config.toml
dataset = "photos of arthropod specimens (BIOSCAN-5M)"
arch = "vit"
norm = "layernorm"
inner_norm = false
conv_stem = true
width = 256
projector_hidden = 512
projector_hidden_layers = 1
residual_init = "none"
optimizer = "muon"
lr = 0.014
orthogonalizer = "newton_schulz_5"
adamw_lr_other_params = 0.0017
batch_size = 64
warmup_steps = 330
Rows from block 3, named by matrix and row number. Rows with one number belong to one attention dimension. Each number is 128 + 32 x the weight over its row's rms, rounded and kept within 0 to 255. All counts start at 0. After the name is the row's rms in percent of the matrix's.
# v: attention query, key and value (stacked) (model.blocks.3.attn.qkv.weight, 768x256, the v third), inputs 0-85
# proj: attention output (model.blocks.3.attn.proj.weight, 256x256, transposed), outputs 0-85
v.123 099 [120 170 118  72 114 151 173 127 130  89 125 179 134 213 122 125 110  16 130 126 231 137 146 111 113  88 146 163 161 101 140 170 163 121 121 180 149 119 154  97 124 131 175 132 122  84 154  88  91 174 112 164 119 109 124  95 157 119 149 131  42 117 126 168  95 142 125 154 143 145 109 117 163 129  88 119  97 118  96 167 137 119 109 140 133 113]
proj.123 094 [184 133 112 186 114  86 222 116 158 184  89 142 120 116 133 118 110 158  81 101 145 117  99 127  74 113 129 130  79 153 152 142 118 133 120 112 124  72 151  75  72 128 142 153 191 154  81 160 119 158 133 150 116 172  78 126 141 130  96 141 154 108 128 128 166 191 132  88 169  77 117 149 152  95 176 198  98  99 165 174  67 151 105 132 125  93]
v.124 091 [ 82 139 127 149 115 105 174  96 133 160 116 102  92 103 161 108 150 155 141 115 147 101  98 165  88  64 138 121 119 138 124 174 109 137 146 201 162 119 177 163 123 148 137 146 140 128  91 132 101 191 100 124  70 183  99 109 110 197 141 121 120 131 172 178  86 122 193 139 139 101 119 156 131 181  80 162 110 175 100 137 100 108 138 181 137 120]
proj.124 085 [223 102 139 135 146 114 183 110 169 101 108 152 119 108 163 133 120 150 171 131 141 112  96 140 130 158 116 160 113  59 125 166 147 143 131 108 163  96 191  74  59 138  80 149 147 169 142 117 139 138 142 143  96  78 178 156  90  85 113 131 184 197  96  69 125 152 197 148  78  75 105 132  93 102 154 145 178 114 112 182 126 187 106 118 136  86]
v.125 092 [107  76 131 140 117 156 122 149 158 139 146 138 146 135 161 108 140 145  83 124 165 121 113  87 127 119 128 115 111 155 133 145 141 173 152 110 176 135 131 102 145 130 130  66 130 148 142 121 153  94  95 120 136 104  84  94 139 170 126  67 121  87 134 109  89 117 172 112 195 166  75 106 128 154  89 157 154 100 112  89 103  80 214 135 171  98]
proj.125 091 [ 53 191 140 125 149 107 163 107  72 135 103 160  73 141 117 114  72 122 123  97 139 122 145 184 133 124 161  85  86 136 165 114 145  81 115 170 123 109 142  99 119 140 164 187 147 181 129 125  80 114 101 139  90  79 153 157 120 111 112 155 132 200 190 142  84 166 144 169 113 128 157  99 199  79 129 108  99 145 149 145 165 123  89 132 117 157]
v.126 095 [109 188 143 156  93 144 158 123 123  77  94 148 105 129 175 174 180 136 116  98 141 149 111  96 158 115 174  93 130 177 136  97 163 106 134 172 128 135 119 125 132 117  90 135 185 196 118  98 143 120 142 118 108  70 130 189 156 107 118 117 131 109  69 135 136 139 131 182 161 165  81  97 104 125 138 146 103 125 124 131 158 143  97 113 125 152]
proj.126 093 [ 62 140  88 138 111 119 107  88 144 159 181 105 148 180  46  99 129 136 110 136  78  95 127 159 110  77  87 122  78 127  89 100 142 134 106 178 152 107 136  83  70 103 142 151 129 111  85 173 120 165 123 120 135 166 148 100 110 123 143 140 137 122 114 188 117 136  99 114 112  80  50 149  78 181 122 142  98 102 109  95 145  92 146  79 171 143]
v.127 082 [109 103 128  66 111 131  94 157 124 177 113  90 100 135 183 139 182  87 144 105 141  77 147 185 124 148 103  93  91 196 167 124 117 144 161 159 168 151  74 115 123 137 179 118 131 110  43 150 142 132 170 135 141 106 123 182 133 119 143 152 180 126 137 110 108 169 120 123 114 148 123  83 113  86 123 122 181 148 114 116 207 100  94 148 140 140]
proj.127 080 [132 184 115  99 177 131 141  84 144  57 139 184 141 120 179 196 110  86 102 109 147  87 126 155 124 153 128 127  89 130 160 115 172 109 111 192 156  91 152 106 152 171 142 108 153 149 147 122 146 114  87 133 125 134 111 158  80  55 124 126 108  82 154 119 129 123 116  90 127 118 133 154 144 220 131 101 129  92 100  86 193 107 137 119 150 158]
v.128 096 [152 121 118 106 153 121  89 138  54  92 108 115 101  90 128 137 106  83 120 132 101 119 125 158 116 140 146 105 120  87 154 146 161 128 156 125 108 109 113 185 142 133 107 107 122  99  94 144 158 125 137  78 108  87  95  11 139 145 123 111 165 116 142 169  48 111 149 160  95 158 151  81 160 174 132 139 144 131 102 161 129 121 163 116 164 118]
proj.128 089 [111 164 113 149 163 134  91 139 140  90 106 136 164 151 167 136 154 173 130 151 146 144  56 125  98 117 194 170  85 111 138 168 104 176 119 115 122  93  89 103 177 142 116 125 185 107 157 162  50  75 145 115 138 161 191  74 168 141 114 157 131 153 114 155 126 139 115 120 137 126  91 143 151 120 152 132 127  96 190 110 108 134 109  67 140 113]
v.129 104 [133 132  72  92 146 186 125 110 123 125 153 140 119 212 102 138 167 161 147 142  98  88  90  90 122  69 191 113  70 123 116 130 164 118 118 166 151 149 123 131  76 105 125  93 127 128  63 131 131 155 166 155 145  91  96 118 159 113 138 139  82 109 113 158 144 111 163 110 122 125 118 103 116 142 154 125  80 127 123 101  95 156 142 126 140 185]
proj.129 101 [107 113 137 142 145  97 107 108 148 127 112 110  93 202 193 110 146 138 104  81 103 103  94 108 109 162  97 135 137 149 153 142  78 104 127 143 102 123 146 183  88 138 113 151 147  64 195 151 135 133 142 160 142 155 166 144  84  98 158 129 147 134 112 160 134 116  50 147  96 152  77  82 134 165 114  64 170 157  92 118 117 194 108 161 105 122]
v.130 110 [134 126 148 140 115 131 116  66 126 231 137 140 109 112 123 103 114 162  94 120 122  60 144 163 135  87 141 117 145 117 115 117  87  71 182 136 156 148  90 164  96 133 185 100 144 110 179  78 211 170  99 112  58 112 107  90 127 139 128 159 106 138 178  86 140 130 157 165 137  89 100  77  87 177 116 160  84 213 117 107  84 167 170 123 143  91]
proj.130 116 [123 124 148 113 149 118  84 155 138 114 109 121 159 176 153  59  97 181 156 131 107 139 132 116 100 121  84 130  78 130 102 179  96 158  74 109  66 125 184  97 137 151  77 157 133 140 127 174 110 113  89 169 152 181 128 162 131 155 107 176 103 154 130 110 145 126 125 152 183 116  84  76 180  97 153 199  84 117 104 163 110 110  79 167  74 171]
v.131 099 [119 140 119 171  74 114  93 122 154 163  87 128 166 171 136 131  75 132 134 113 118 124 124 146 135 130  88 159 137  61 127 105 109 148 140 121 126 111 157 186 121 168 168 100 181  43 140  46 145 140 160 107 101 116 147 113 142 113 136 153  95 126 129 161 158 105  99 138 117 148 194  85 105 125 118 148 174 249 180 166 119 142 147 177 116  76]
proj.131 098 [133 127 137 138 142 146 169 148 107  97 125 140 172  99 146  79 104 144  83 136 103  58 119 204 129  84 100 102 158 164 108 147 113 144  49  76 102  93 140 112 125 147 105 175 161 129 113  84 104 120 151 120 148 151  25  67 127 134 179 163 138 147 136 145 156 178 183  42 194 136  95 141 108 177 142  83 173 125 107 137  90 141  73 100 109 140]
v.132 092 [101 157 138  79 144 146 153 140 119 181 154 126 102 135 199 139 141 135 126 170 125  63 162 107 111 135 106 109  59  99  68 117 170 111 154 141 159 180  74 195  50 178 144  63 177 121 149 121 161 129  85 141 171 133 115 166  90  97  99 130  98  72 100 141 120 117 139 176 132 128 137 160  81  93 130  86 129 167 124 157 136 161 106 132 118 110]
proj.132 091 [129  75 145 160 144 184  84  91 149 168 101 138  93 191  79 116 130 126 148 106 102 101 160 118 131 147 121 180 111 135 113 144  68 151 115 133 163  95 166 126 184  75 148 110 117 141 111 128 146 154 113 165  60 131 110  88 106  57 177 136 107 133  65 148 128 140 117 140 109 118 168 113 129 117  91 148 135 157 104 103 127 172 139 142 123 130]
v.133 099 [175  98 127 186 181 162 148 156  90  86 136 122 112 191 116 156 160 147  73  87  52 100 144  90 123  78 107 161  55 165  95 104 142 157 121 160 165 165 140 138 136 185 125 155 196 136 138 172 173  83 143 177 115 126 137  94 135 118  57 131 112 166 115 107 170 127 165 165 130 142 109 101 162 154 163 196 122 125 182 110  59 111 152  80 132 111]
proj.133 101 [ 81 149 111 142 132 101 126 176 138 152  86 163  85 137 152 151  88 153 144 118 142 152  82 175 169 151 173  55 130 174 188 132  70 194 147 100 113 113 119 125 129  84  72  65 116 153 165 150 141 103 126 137 163 204 177 248 127 102 195  99 115 107  86  83  73 136  94 164  67 132 101 116 141 178  55 119 107  94  78 133 119 161 127 144  67 166]
v.134 077 [129 123 148  89 103 222  73 156  55 154 113 159 155  81 142 112 117 116 143 183 113 134 149 225 119 127 154 131  45 132 134 112 134  95 143 149 114 139 108 122 126 140 106 192 158 145 120 103 138 148 108 152 175  95 130  29 111  57 133  95 127 110 155 164 128 146 139 157  86 135  80 124 163 120 186 164 125 169 102  82 116 135 185 110 180 156]
proj.134 080 [118 148 101 146 195 158  98  76 150  91 122 147 107 198 156 147  87 117 162 113 120 150 169 108  77 129  92 110  68 144 120 112  87 146  66 142 166 171  98 162 149 138 172  32  84 119 168 155 109 101 121 116 149 168 105 122 191 162 128 119  98  85 144 176 131 120 138 153 164 133 103 115 111 165  93 174 131  61 115 170  70 142 134 100 137 147]
v.135 114 [129 167 156 103 128  89 155 119 141 128 152 142 169 166 146 162 153 118 102 101 122 106 106 125 104 160 135 173 160 141  97 137 206 131  96 114 117  58 155  80 105 130 149  93 131 154  81 135 144 128 143 119 103 137 135 122 108 173 130  99 113 118 140 160 161 185  93 129 141 161 119 119 153 101 129 158 109  21 121 158 133 103  89  80 119 124]
proj.135 112 [ 87 137 154  95 144 107 160 192 108 116 120 115 131 103 146 152 142 132 144 149 161 100 116  85 164 125 200 139 103 117  93  85 137 129 145 117 154 181 101 142 114 121 118 145 165 142 139 105  89  79  96 112 137 140 106 130 118  63 174 130 200 193 131  79 167 118  84 146  94 118 109 177 118  61 156 150 128 134 150  71 131 185 121 139 146 109]
v.136 098 [129 122 143 131 191 142 135  99 169 150 129 112 105  85 152 108 141  86 123  98 135 132 177 140  95 168 100 131 155 145  88  77  99 188 152 167 116 144  57 116 118 119  93 168  86 130 171 127 157 127 117 140 203  86 144 105  37 120 126 127  76 179  94 153 158 124 121 249  61 127  81 131 121 126  99  35 143 136  94 133 204 116 121 137  60 129]
proj.136 104 [ 98 146  80 192 110 130 100 203 138 113 105 145  56 140 113 105 156 128 174 152 212 128 119 123  94 115 151 155  98 172 181  87 161 107  91 125 117 155 139 131 187 126 108  44 119 131 139 133 140 103  75 142  99 127 113  79 205 187 129 118 139  89 105 131   0 138 149 134 134 149 164 133 207  94 137 145  91 105 177 161 147 132 188 130 106  96]
v.137 092 [104 146 164 155 122 132 134 144 132  54 156 129  93 139 190 149 157 102 118  83 166 113 143 136 126  99 108 157 125 105 162 132 229 102  99 144 163 182 111 148 119 136 182  79 124 166 155 126 128 156 138 149 127 110 102 138 116 124 107 175  90 159 151 189 189 137 124 140 147 122 112 123 130 128 120 131 121 207 103 130 130 146 105 131 150 128]
proj.137 094 [131 152 140 149 143 154 133 160 139 187 102  84  81 107 108  77 101 124 124 115 102  98 176 164 145 135 107  92 137 131  63 100  78 149  93 117 129 126 181 159 133 114 118 169 182 126  95 140 146 167 132  96 118 213 136 100  88 100 117 118 136  78 177 155 138 109 136  73 129 113  88 147 130 146 166 168  78 111 171 104 104 173 148 114  74  86]
v.138 100 [143 162 129 119 138  97 163 103 166 120 174 136  60 115 134 103 118 128 135 143 184  92 134  90 117 177 162 147 134 194  99 118  94  93 100 152 180 100 100 118 136  89 151 115 108 139 111 115 145 101 148 144  90 173 146  57 102 144 166 101 123  82 131 150 113 204 161 183 154 149 118 115  93 126 101 120 139  79 116 114 171  77 137 131 145 135]
proj.138 101 [106 178 151  78 121 138 101 124 131 133  88 135 151 143 133 177 151 152 130 124 133 136 138 112 145  86 119 210 139 108 121 126 196 125 166 113 140 156 101 128 174 144 170  87 123  74 138 122 207 175 114 130  79  92  75 120 144  78 106 149 129 183 129 140 122 116  90 106  87 175 125 108 112 126 163  62 171 147 149 129 109 154  86 127 176 126]
v.139 099 [159 149 125 107 152 149 156 127 124 151 127 162 125 172 143 145 129 166 131 104  62 139 179 121 176 159 172 182 135  98 114 101 118 157  99  60  94 170 122  79 117 178  65 109 157 123 126 125 134 120 123 155  52  73 126 125 110 104 100 158 131 152 149 182 129  87 105 105 156  94 145 124 133 168 107  96 204 121 184 172  92  92 160 106  90 107]
proj.139 091 [102  43 141 205 114 153 111 162 129 138 123 106 182  65 122  99 134  84 153 139 141 102  62 127  80 125  89  74 105 161 176 159 117 112 119 112  58 179 174 152 115 137 100 200 160 136 140 113  57 118 121 118 185 128 121 194 123 172 183 101 172 123  92 179 131 141 161 135 132 112 104  96  82 159  85 133 169 149 114 153 126 168  79 180 130 101]
v.140 088 [111  94 154 170 116 140  99 136  31 139 122 147 140 115  86 160 135 106  81 147 103 148  84 103 106 122 140 124  91 159  87 146 153 193 193  96 192 110 102 127 137 140 154 178 139 112 120 159  81 122  84 151 130  85 136 105  98 183 173 132 136 124 124  45 111 133 132 129  35 179 104 138 142 156 138 101 185 102  95 139 132 118  80 113 136  94]
proj.140 081 [ 67 135  84 112 158  90  88 160  85 128 118 160  87 185 137 123 116 122 169 100 173 134 142 141 144 126 127 130 133 121 123 143 146 151 132 126 136 164 142 107 107  90 127  64 101 142 140 106 138  62 151 117 170  70 159 106 180 123 101 155  93 132  69 145 117 147 148 131 129 130 169 138 120  93  98 168  68 118 134 129 208 111 159 155 112 158]
v.141 104 [114 100 106 131 107 165  83 106  89 128 124  47  72 107 114  95 118 115 146 152 131 161 129 172 106 184  49 157 132 137 120 134  74 145 127  93  45   6 135  95 155 120 171 145 159  53 114  97 107  95  96 124 109 183 133  99 122  61 142 139 120  87 144 162 132  76 110  77 106 191 139 123 168 150 146 125  99 116 146 140 147 115 210  78 140 157]
proj.141 108 [113  70 159 105 162 153 157 148 134  82 141 122 158 193 122 159 121 125 137 123 148 138 147  84 117 102 152 177 105 128 166 162 132 137 130 126 142 113 154 187 177 137  86 150  85 113 150  95 134 112 151 141 115 117 101 160  95 152 118 107 108 100 137 133 143  71 112 182  94 105 161 145 121  92  74 119 176 103  93 216 106  93 105 140 123  89]
v.142 106 [143 132 146  76  81 112  59 158 156 125  87  79 142 151 125 109  78 164 173 122 179 127 162 201  92  79  68 118 165 113 140 147  95 153 134 117  85 121 145 106 160 128 134  79  70  99  66  74 136 112 130 130  62 134 104  89  97 163 109  99 161  97 157 168 125 118 152 141 111 100 196 149 164  84 130 147 128 175 123 108  90 128 113 183 123 131]
proj.142 112 [144 104 112 124 145 109 164 164 141  58 160 143 183  79 131 120 160 187  49 133 133  71  65 131 155  96 184  87 184 132 104  89 138 100 127 124 171  73 141 126  69 147  85 128 175 120 113 178  77 121 143 112 137 144  47 115 165 163 130 108 128 163 183 124 114 176 118 126 187 100  22 168 137 119 158 160 155  46 136 101 140 123 103 141 125 130]
v.143 084 [190 167  99 121 143 103 128  67  88 163 124  87 141 126  66 126 101 160 135 194 115 144  96 178 105 124 113 109 132 135 131 131 106  97 126 112  82  98 121  73 108 123 175 144  98 140 123  93  70  45 113 136 117  69 108 116 139 135 106 129 163  72 132 174 130 115 154 102 176 127  78 132 159  99 144 139 172  87  88 137 143 149 127 110 165 113]
proj.143 087 [102  90 145  75 126 209 132 126 151  80 187  69 124 144 110  97 194 114 179  88  76 180 127  56  91 120 161 159 107 102 154 121 144 102  89 182 144 115 134 147 120 180 140 111 138 129 120 149 141 173  94 142 105 157 124 202 105  95 108 158 146 209 150 137 208  90  66 164 163 137 128 120 114 118 103  71 136 129  86 130  82 113  87 148  67 158]
v.144 086 [166 137 113 103 154  85 172 127 108  59 118 131 187 101  88 104 140 171 164 135 144 124 108 194 159 136 129  92 153 107 144 104 108 132 102  69  75 179 132 131 104 201 105 150 163 147 142  74 149 170 122 159 103 105  91 115 118  98 121 121 148 146 147 121 106 159 147 118 209  94 120 116 137 119 152 181 137 140 142 107 108 187 113 110 133 124]
proj.144 090 [202  58 140 121 124 214 132 146 112 169 167 132 127 125 113 123 166 156 110 121  68 121 103 144 118 127 143  79 119 116 123 119 144 107 117 203 146 113 202 129  77  96 138 209 138 122 134 158  81 111 110  72 115 121 104 160 112 127 157  64 134 119 167 205 174  99 122 134 150 116 123 124  97 127 108 137 140 153  93 139  79 145  62 131 144 118]
v.145 099 [100 111 158 122 130 121 132 154 157  78  67 146 118 146 152 105 133 146 136  89 170 132 101 123 128 102 117  95 119 156 156 108 152 120 134 124 178  76 129 176 157 150  83  96 117 137 113 108  75 117 162  58 116 105 167 123 171 165 120 140 123 128 132  70 115 141  99 154 146 117  74 134 140  89 184 171 167 115 127 112 145 116 120 106 124 138]
proj.145 105 [167 151  59 109 109  74 138 108 114 144 127 158 128  97 158 152 138 155  91 112 110 153 162 111 163 132 153 122 138 136  97 110 141 125 108 135 123 128  91  86 129  94 221 131 193  96 137 116 185 126 185 131  86 136 129  94 110  61  65  80 160 176 121 153 160 157 130 122 151 137 157 187  49  92 142 103 166 173  97  88 110 139 124 137 149 168]
v.146 091 [163 115  93 126 142 120  53 114 149  79 136 110 128 200  85 106 144 157 101 121 144 121 142  89 152 134 112 184 153 119  25 145 112 129  75 108 217  92 112 111  91 178 104 149 154  75 113 135 179  98 114 119  96 127 141 152 163 124 152 142  91 140 155  73 173  77  80 142 120 118  86 142  98 100 171  97 140 152 112 172  95 134 134  55 133 151]
proj.146 087 [137 111 121 105 127 174 179 193 111 149 143 100 120 155 153 105 120 112 120 166 123  99 187 117 162 149 119  65 113 132 131 124  85 100 144 141  28 112 175 192 144 106 160 180 156 104 165 151 144 102 109 133 162 127  85 198  20  98 149 123 122  84  74 142 148 144 145 147 140 122 123 108 128 124 115 113 141 100 119 180  89 119 118 123  88  88]
v.147 103 [115 143 163 198 130  29 138 113 179  68 129 104 133 148  99 111 179 125  69 126  91 135 109 120 133 159 152  81 100 138 126 134 145 174 135 145 125 136 112 146 125 129 168 143 189  59 127 171 152 184 118 112 125 156 101 101 142 106 123 136 135 188  84 131 148 159 121  72 138 142 101  69 134 132 127  98 120 157 196 165 124 137 137 148  97 154]
proj.147 103 [161  74 140 104 148 162 160 142 154 133 110 114 136 144 121 107  91 138 139 110 191  82 132  73 182 135 115 140 153 127 181 158 121 145  77  82 113 113 176 127  71 110  88 162 167 190 135 147  65  74  55 140 148 154 163 154  88 125 130 122 155 158 125  89 157  68 103 132 146 140 132 128 125  76 111  84  94 108 142 143  94 117 148 111 121 146]
v.148 096 [187  88 135  71 122  76 136 140 138 123 148 191 141 108 128 126 147 108 146 127 126 139 145 169 119 198 110 123 115 140 150 133 100 115 147 144  86 104 163 145 137 117 162 156 126 106 137 151 151 123 126  93 152 131 110 110 102  99 133  94 155  86 115 127 128 184 148 131 137  56 195 177  96 125  91 125 196 114 129 128 143 214  89 134 129  93]
proj.148 096 [ 84 156 144 177 138  82 106 109 117 134 112 172 120  94  93 179 110 164 168 151 106 148  77 125 124 129 145 115 145 132  93 160 160  91 109 123 153  51  65 132 101 105  75 118 122 160 132 126  49 135 118 117 153 128  81 126 138 118 163  75 118  80  56 151  97 111 138 126  90 128 146 146 124 166 144 200 104 124 111 129 103 103 124 116 192 124]
v.149 109 [ 93  76 220 153 136 115 117 159 100 110 133 139  68  71 123  81 145  93 160 139 161 106 101 125 142 167 105 122 127 129 138 146 121  98 135 142 185 152 168 148 146  73 108 123 161 153 129 106  95 165  76  86 149 132 179  74 156 106 105 112 127 166 129 162 139 190 141 139 119  99 134 110 150 145 152 191 128 145 156  91  71 131 165 115 134 116]
proj.149 105 [111 177  70 125 141  88 114  96 117 130  89 167 123 139 137 157  66 131 180 139 156 134 155 138 128 150 146 178 118 115  98 135 138 186 131  91  95 174  66  87 102 114 147  16 119 117 128 137 107  91 104 122 170 135 112 132 129 151 125 124 110 111 107 145 135 136 139 129 164 142  61 134 169 165 177 146  86 113 116 125 100 105 123  97 127 114]
v.150 097 [152 136 138 102 109 125  73 109 123 171 163 111 184  13  66 112  61  78 160 168  83 140  78 174 120 121 154 123 133 117 123 201 117 108 179 137 154 142 119 152  87 138 163 160 164  97 121 129 133 170 142  82 150 109  83  69 130 131 145 135 191 127 135  90  73 134 160 169  87 122 138 157 153 135 176 178 127 141 110 109 162 155 131 120 156  91]
proj.150 093 [138 179 137 163 168 160 109  97  98 125 166 111  75 195 181  94 159 145 195 123 119  95 122 139  74  99  74 122 106  46  99 173 109 131 123 145 123 155  90  66 179 115  91 143  83 133 103 114 113  42  96  99 116 126 154 141 178 149 127 178 108  76 145 134 178 114 134  80 172 121 125 108 140  99 140 103  88 148 176 129 126  84 149  69 127 135]
v.151 112 [ 29 110 120  24 163 170 141 178 100 169 164 144 115  98  55 113  93 107 146 222 130 145 134 127 145 120 109 137 122 165 109 151 196 151 172 115 116 119 148 126 147  97 131 102 154 133 126 125 145  79 111 136 175 110 106 138  84 156 124 136 113 122 117 137 132 120 132 141  85 123 129 142 118 134 107 111 155  48 131 152 162 125 108 107 153  97]
proj.151 111 [129 113 139 165 148  95 120  95  95 103 103 136 140 152 128 132 159 113 196 156 173  94 102 137  96 184 199 172  89  86 132 182  90 126 127 121 144 104 131 137  93 114 115  74  94 149 167 120  73 142 136 165 168 163 126 168 172 141 115 104  96  72  77 142  65  83 151 141  95 109 189  93 163 112 102 181 104 122  99 143 150 149 143 124 138 130]
v.152 103 [ 95  88  75 115 115 169  65 137  71 140 119 131 142 156  85 133 163  88 109 120  60 115  94 189  88 104 136  90 111 115 157 113 165  63 131 145 110 112 114 153 141 151 155 191 154 103 138 112 167 137 185 136 193 106  95  92 123 158  79  99 137 130 108 152  77 146 162 113 127 111 109 151 153 129 136 109  92 192 107 113 120 133 162 110 130 163]
proj.152 106 [167 129 135 168 191 111  70 102 178 115 148 133 146 163 134 132  82 155 146 167 141 126 119  72  71 150 127 130  68  80 113 147 105 114  94 126 149 125 110 133 146  81 139  93 119 162 119 146  30 123 115 157 122 178 140 167 187 108 177 112 214 112 152  92 140  91 139 117 142 129 145 104 167 119  69 230  74 106 179 148  46 130 155  96 155 143]
v.153 090 [128 111  73 160 120  89 159 136 133 104 103 145 148  81 146 146 173 105 117 115 137 146 121 128  75 147 124 159 160  48 151 203 159 127 148 159 136  56 150 160 166 130  61 192 130 134 180 150  99 136  86 107 156 130 133  85 150 145  90  93 136 142  98 142 102  78  65  98 154 163 157 148 130 150 188 179 126  93 187 162 107 148 111 120 156  77]
proj.153 093 [108 139 129  84 139  91 129 160 121 144  94 149  74 124 139 134 128 125 191 154 161 153  99 125 121 173 129 123 114  54 147 107 110 111 139 128 145 111  37  96 141 173 155 101 129 168 108 114  75  90 186  73 117 118 110 123 166 153 157 135 126  90 147 160 140 136 141 148 143 129 187 206 122  88 117 106 131 127 156 148 179  59 132  49 134  69]
v.154 106 [129 127  68 159 102 109 136 160  64 126 112  72 162 163 119 225 175  99 135 156 136 149  98 109 158 120 143 133 161  48 127 174 190 117 149 123 180 178 148 140 114 174 118 177  90 119 152 140 105 165 161  90 100  67 114  88 140 170 140 115 111 122 132 152 111 156 108 111 114 143 130  67 142 149 105 119 132 179 136 158 127  57 134 126 136 137]
proj.154 100 [101 135 134 141 134 153 147 126 112 120 108 120 120 139 169  60  97 175 160 140 113 132 144 151  52 154 118 120 112 162 143  81 107 141  92 133 129 136 159 129 130  89 131  96 152 194 119 122 137 133 154 124 173 132 134  60 205 156  85 190  65 117 130 115 114 130 166 135 159 179 114 124 131  94 161 152  49 127  95 137 161 164 180  88 141 138]
v.155 098 [117 126  67 104 132  61 143  75 135 151 160 150 155  82  80 118 120 130 109 134 125 163  55 160 156 138 199  68 142 120 124 111 139 123 182  73 127 171 154 158 124 124 116 161 127 143 127 151 133 165 183 148 102  76  96 147  81 176  85 164 147 166 104 165 108 184  99 122 119 102 128 158  82 174 131 142 149 159 129 115 121 153  74 172 105  37]
proj.155 096 [178 138  96 121  97 118  77 108 144 149 121 142 127 124  91 138 124 138 142 117 108 116  96 116  93 126  81 113 139  95 118 154 130 109  99 171 103 101 157 110 105 113 150 202 115  81 145 131  87 137  84  85 143 104 142 158 174 104 173 102 180 157 106 140 129 117 157  88 152 101 103 118 132 107 142 181 135 190 128 149 148 169 114 128 129 162]
v.156 100 [133 116 121  86 144 138 139 136 166 107 107 161 119 142 181 144 137 138 129 102 146 137 145 122 174 164 163 153 136 126 127  90 139 137 121 160 184 126 128 126 165  65 124  57  62  98 134 100 120 146 119 111  64 126 102  92 126 137 108 165 132 114 132 149 132 102  85 139 155  57  87  81  90 147 167  90  86 124 162 120 147 164 183 126 147 147]
proj.156 101 [124 127 145 140 144 123 133 148  97 101  96  86 147 187  88 104  92 116  95 144 143 138 136 118 106 121 133 157 114 144 180 125  78 159 118 108  73  96  98 135 119 200 143 177 170  95 142 171 121  83 153 141 150 117 140  92  49 116  84 121 101 112 106 197 106  95 137 109 125 161 121 108 111 103 161 134 121 106 139 123 126  87  98 101 104 138]
v.157 099 [146 179 104 108 147 114 113 107 106 141 111 125 114  81 146  96 131  99 124 166  88 125  94 136 146  47 112  76 140  99 145 109 137  74 157 109  73  71 136 141 132 164 112 151 136  93 129 160 121 132 124 137 139 135 119 151 142 109 113 167 163 114 136 124  81  33 131  98 131 150 137 153 152  92 169 163 113 154 118 132 103 120 136  72 163 159]
proj.157 102 [144 104 186 145 158 122 117  77 139 137 177 115 208 118 130  90 101 136 123  68 117 162 154  86  93 168 139 160  89  95  92 136 114 114 107 168 152 161 103 145 135 131 153 170 130 112 100 112  95 174 107 129 130 112 177 148 129 131 137 150 139 178 177 132 200 155 119 147 167  96 106 153 129 113 138 164 123 156 149 140 122 166 142  99 109  84]
v.158 098 [140  84 138 179 164 115 122 130 108  66  94 106 160 131 141 140 128 117 117 130 126  84 144 147 136 115  99 149  43 117 167 140 145  61 156 109 132 137 127 149 134 111 129  26 206  86 119 118 132 110 151 195 149  87 115 139 145 100 104 114 175 135 134 124 124 154 149 101 140 139  94 120  83 113 187 129 179 147  85 129 118 158 158 112 153 145]
proj.158 098 [123 135 133 128 166 184 110 129 139 164 146 127  96 178 125 123 124  92 148 124 102 109 164  86 103 129 159 122 193 124 105 163 129 134 142 138 159 160  94 125 141 124 152 164 161 105 149 137 189 135 145  73 125 174 143 117 103 113 180 136 123  97  46 162 142 111 122 119 114 113 166 129  85 127 143  95 160 135 136 109  86 127  71 143 161 147]
v.159 115 [130 193 187 153 148  97  98  89 106 159 166 140  96  68 168 116 168 104  98 126  93 159 156  89 146 121 148 121  77 167 129  87 148  60 161 156  93 108  77 141 178 126 197 211 191 134 198 133 144  95 119 152 165 129 110 158 102 116 145 104 134 152 106  73 133 149 109 142 121 143  76 130  71 117 166 121 128 109 125 116 162 112 157  68 168 124]
proj.159 116 [125 156 153 138 165 151 111 143  91 164 109 157 154 198 127 124 138 134 160  59 151 145 171 115 118 143 105 139 125  76  99  88 137 135 137 114 132 167 148 137 157 130  92 129 126 138  61 115 194 134 111 153 132 104 191 114 107 158 126 136 131 121 120  62 144  91 141 150 106 102 214 100 185 102 126 132  86 177 144 115 125 162 137 149 117 152]
v.160 107 [140 131 118 150 135 105 164 106 117 164 130 121 187 170  53 145 122 177  96 132  88 123 130 190  97 132 110  80 182 137 185 107  81 150 160 144 136 172 146  76 204 128 136 116 140 131 132 127 124 112 130 174 133 145 152 118 140 131 158 122 119 190 171 133 170 158 107 103 166 102  84 137 115 120 143 122 197 162 151 131 132 124 105 114 113 139]
proj.160 112 [163 119 111 114 129 185 118 152 163 113 141 124 102  99 128  94 137 123 143 108 162 118  26 113 118 108 130  93 161 118 126 131 156 129  59 159 102 164 104 149  67 165 139 172  94 163 123 167 132 177  78 153 178 117  78 206  98 208 117 125 130 134 123 133 147  83 146 131 193 106  98 142 115  81 120  93  76 101  99 121 136 132 130 223  85 142]
v.161 113 [111 112 108 211 123 100  96 130  94 117 121 126 153 167 159 182 124 165 130 153 201 170  74 108  66 126  75  88 128  46  85 130 175 202 154 107 145 161 142  74 177  88 156 162 111 121 128 146  68 182 129 101  62 113 108  99 201 133 157 119 101 107 116  80 148 157 115  82 120 157 130 131 126 139 149 160 104 173 143  81  83 120 114 153 168  83]
proj.161 112 [160 181 123  96  58 158 152 140  78  88 104 164 121 104  96  91 107 114 126 118 123 122 157 145 172 129 154 101 125 138 138  72 135 132 117 135 126 155  74 138 119 130 100  65 112 129 102 161 151  86 140 135 156 139  94  80 151 114  94 137  86 203 131 136 134 151 133 154 213 118 112 159 118  89 159  78 120  63  76 174 164 142 110 109  79 151]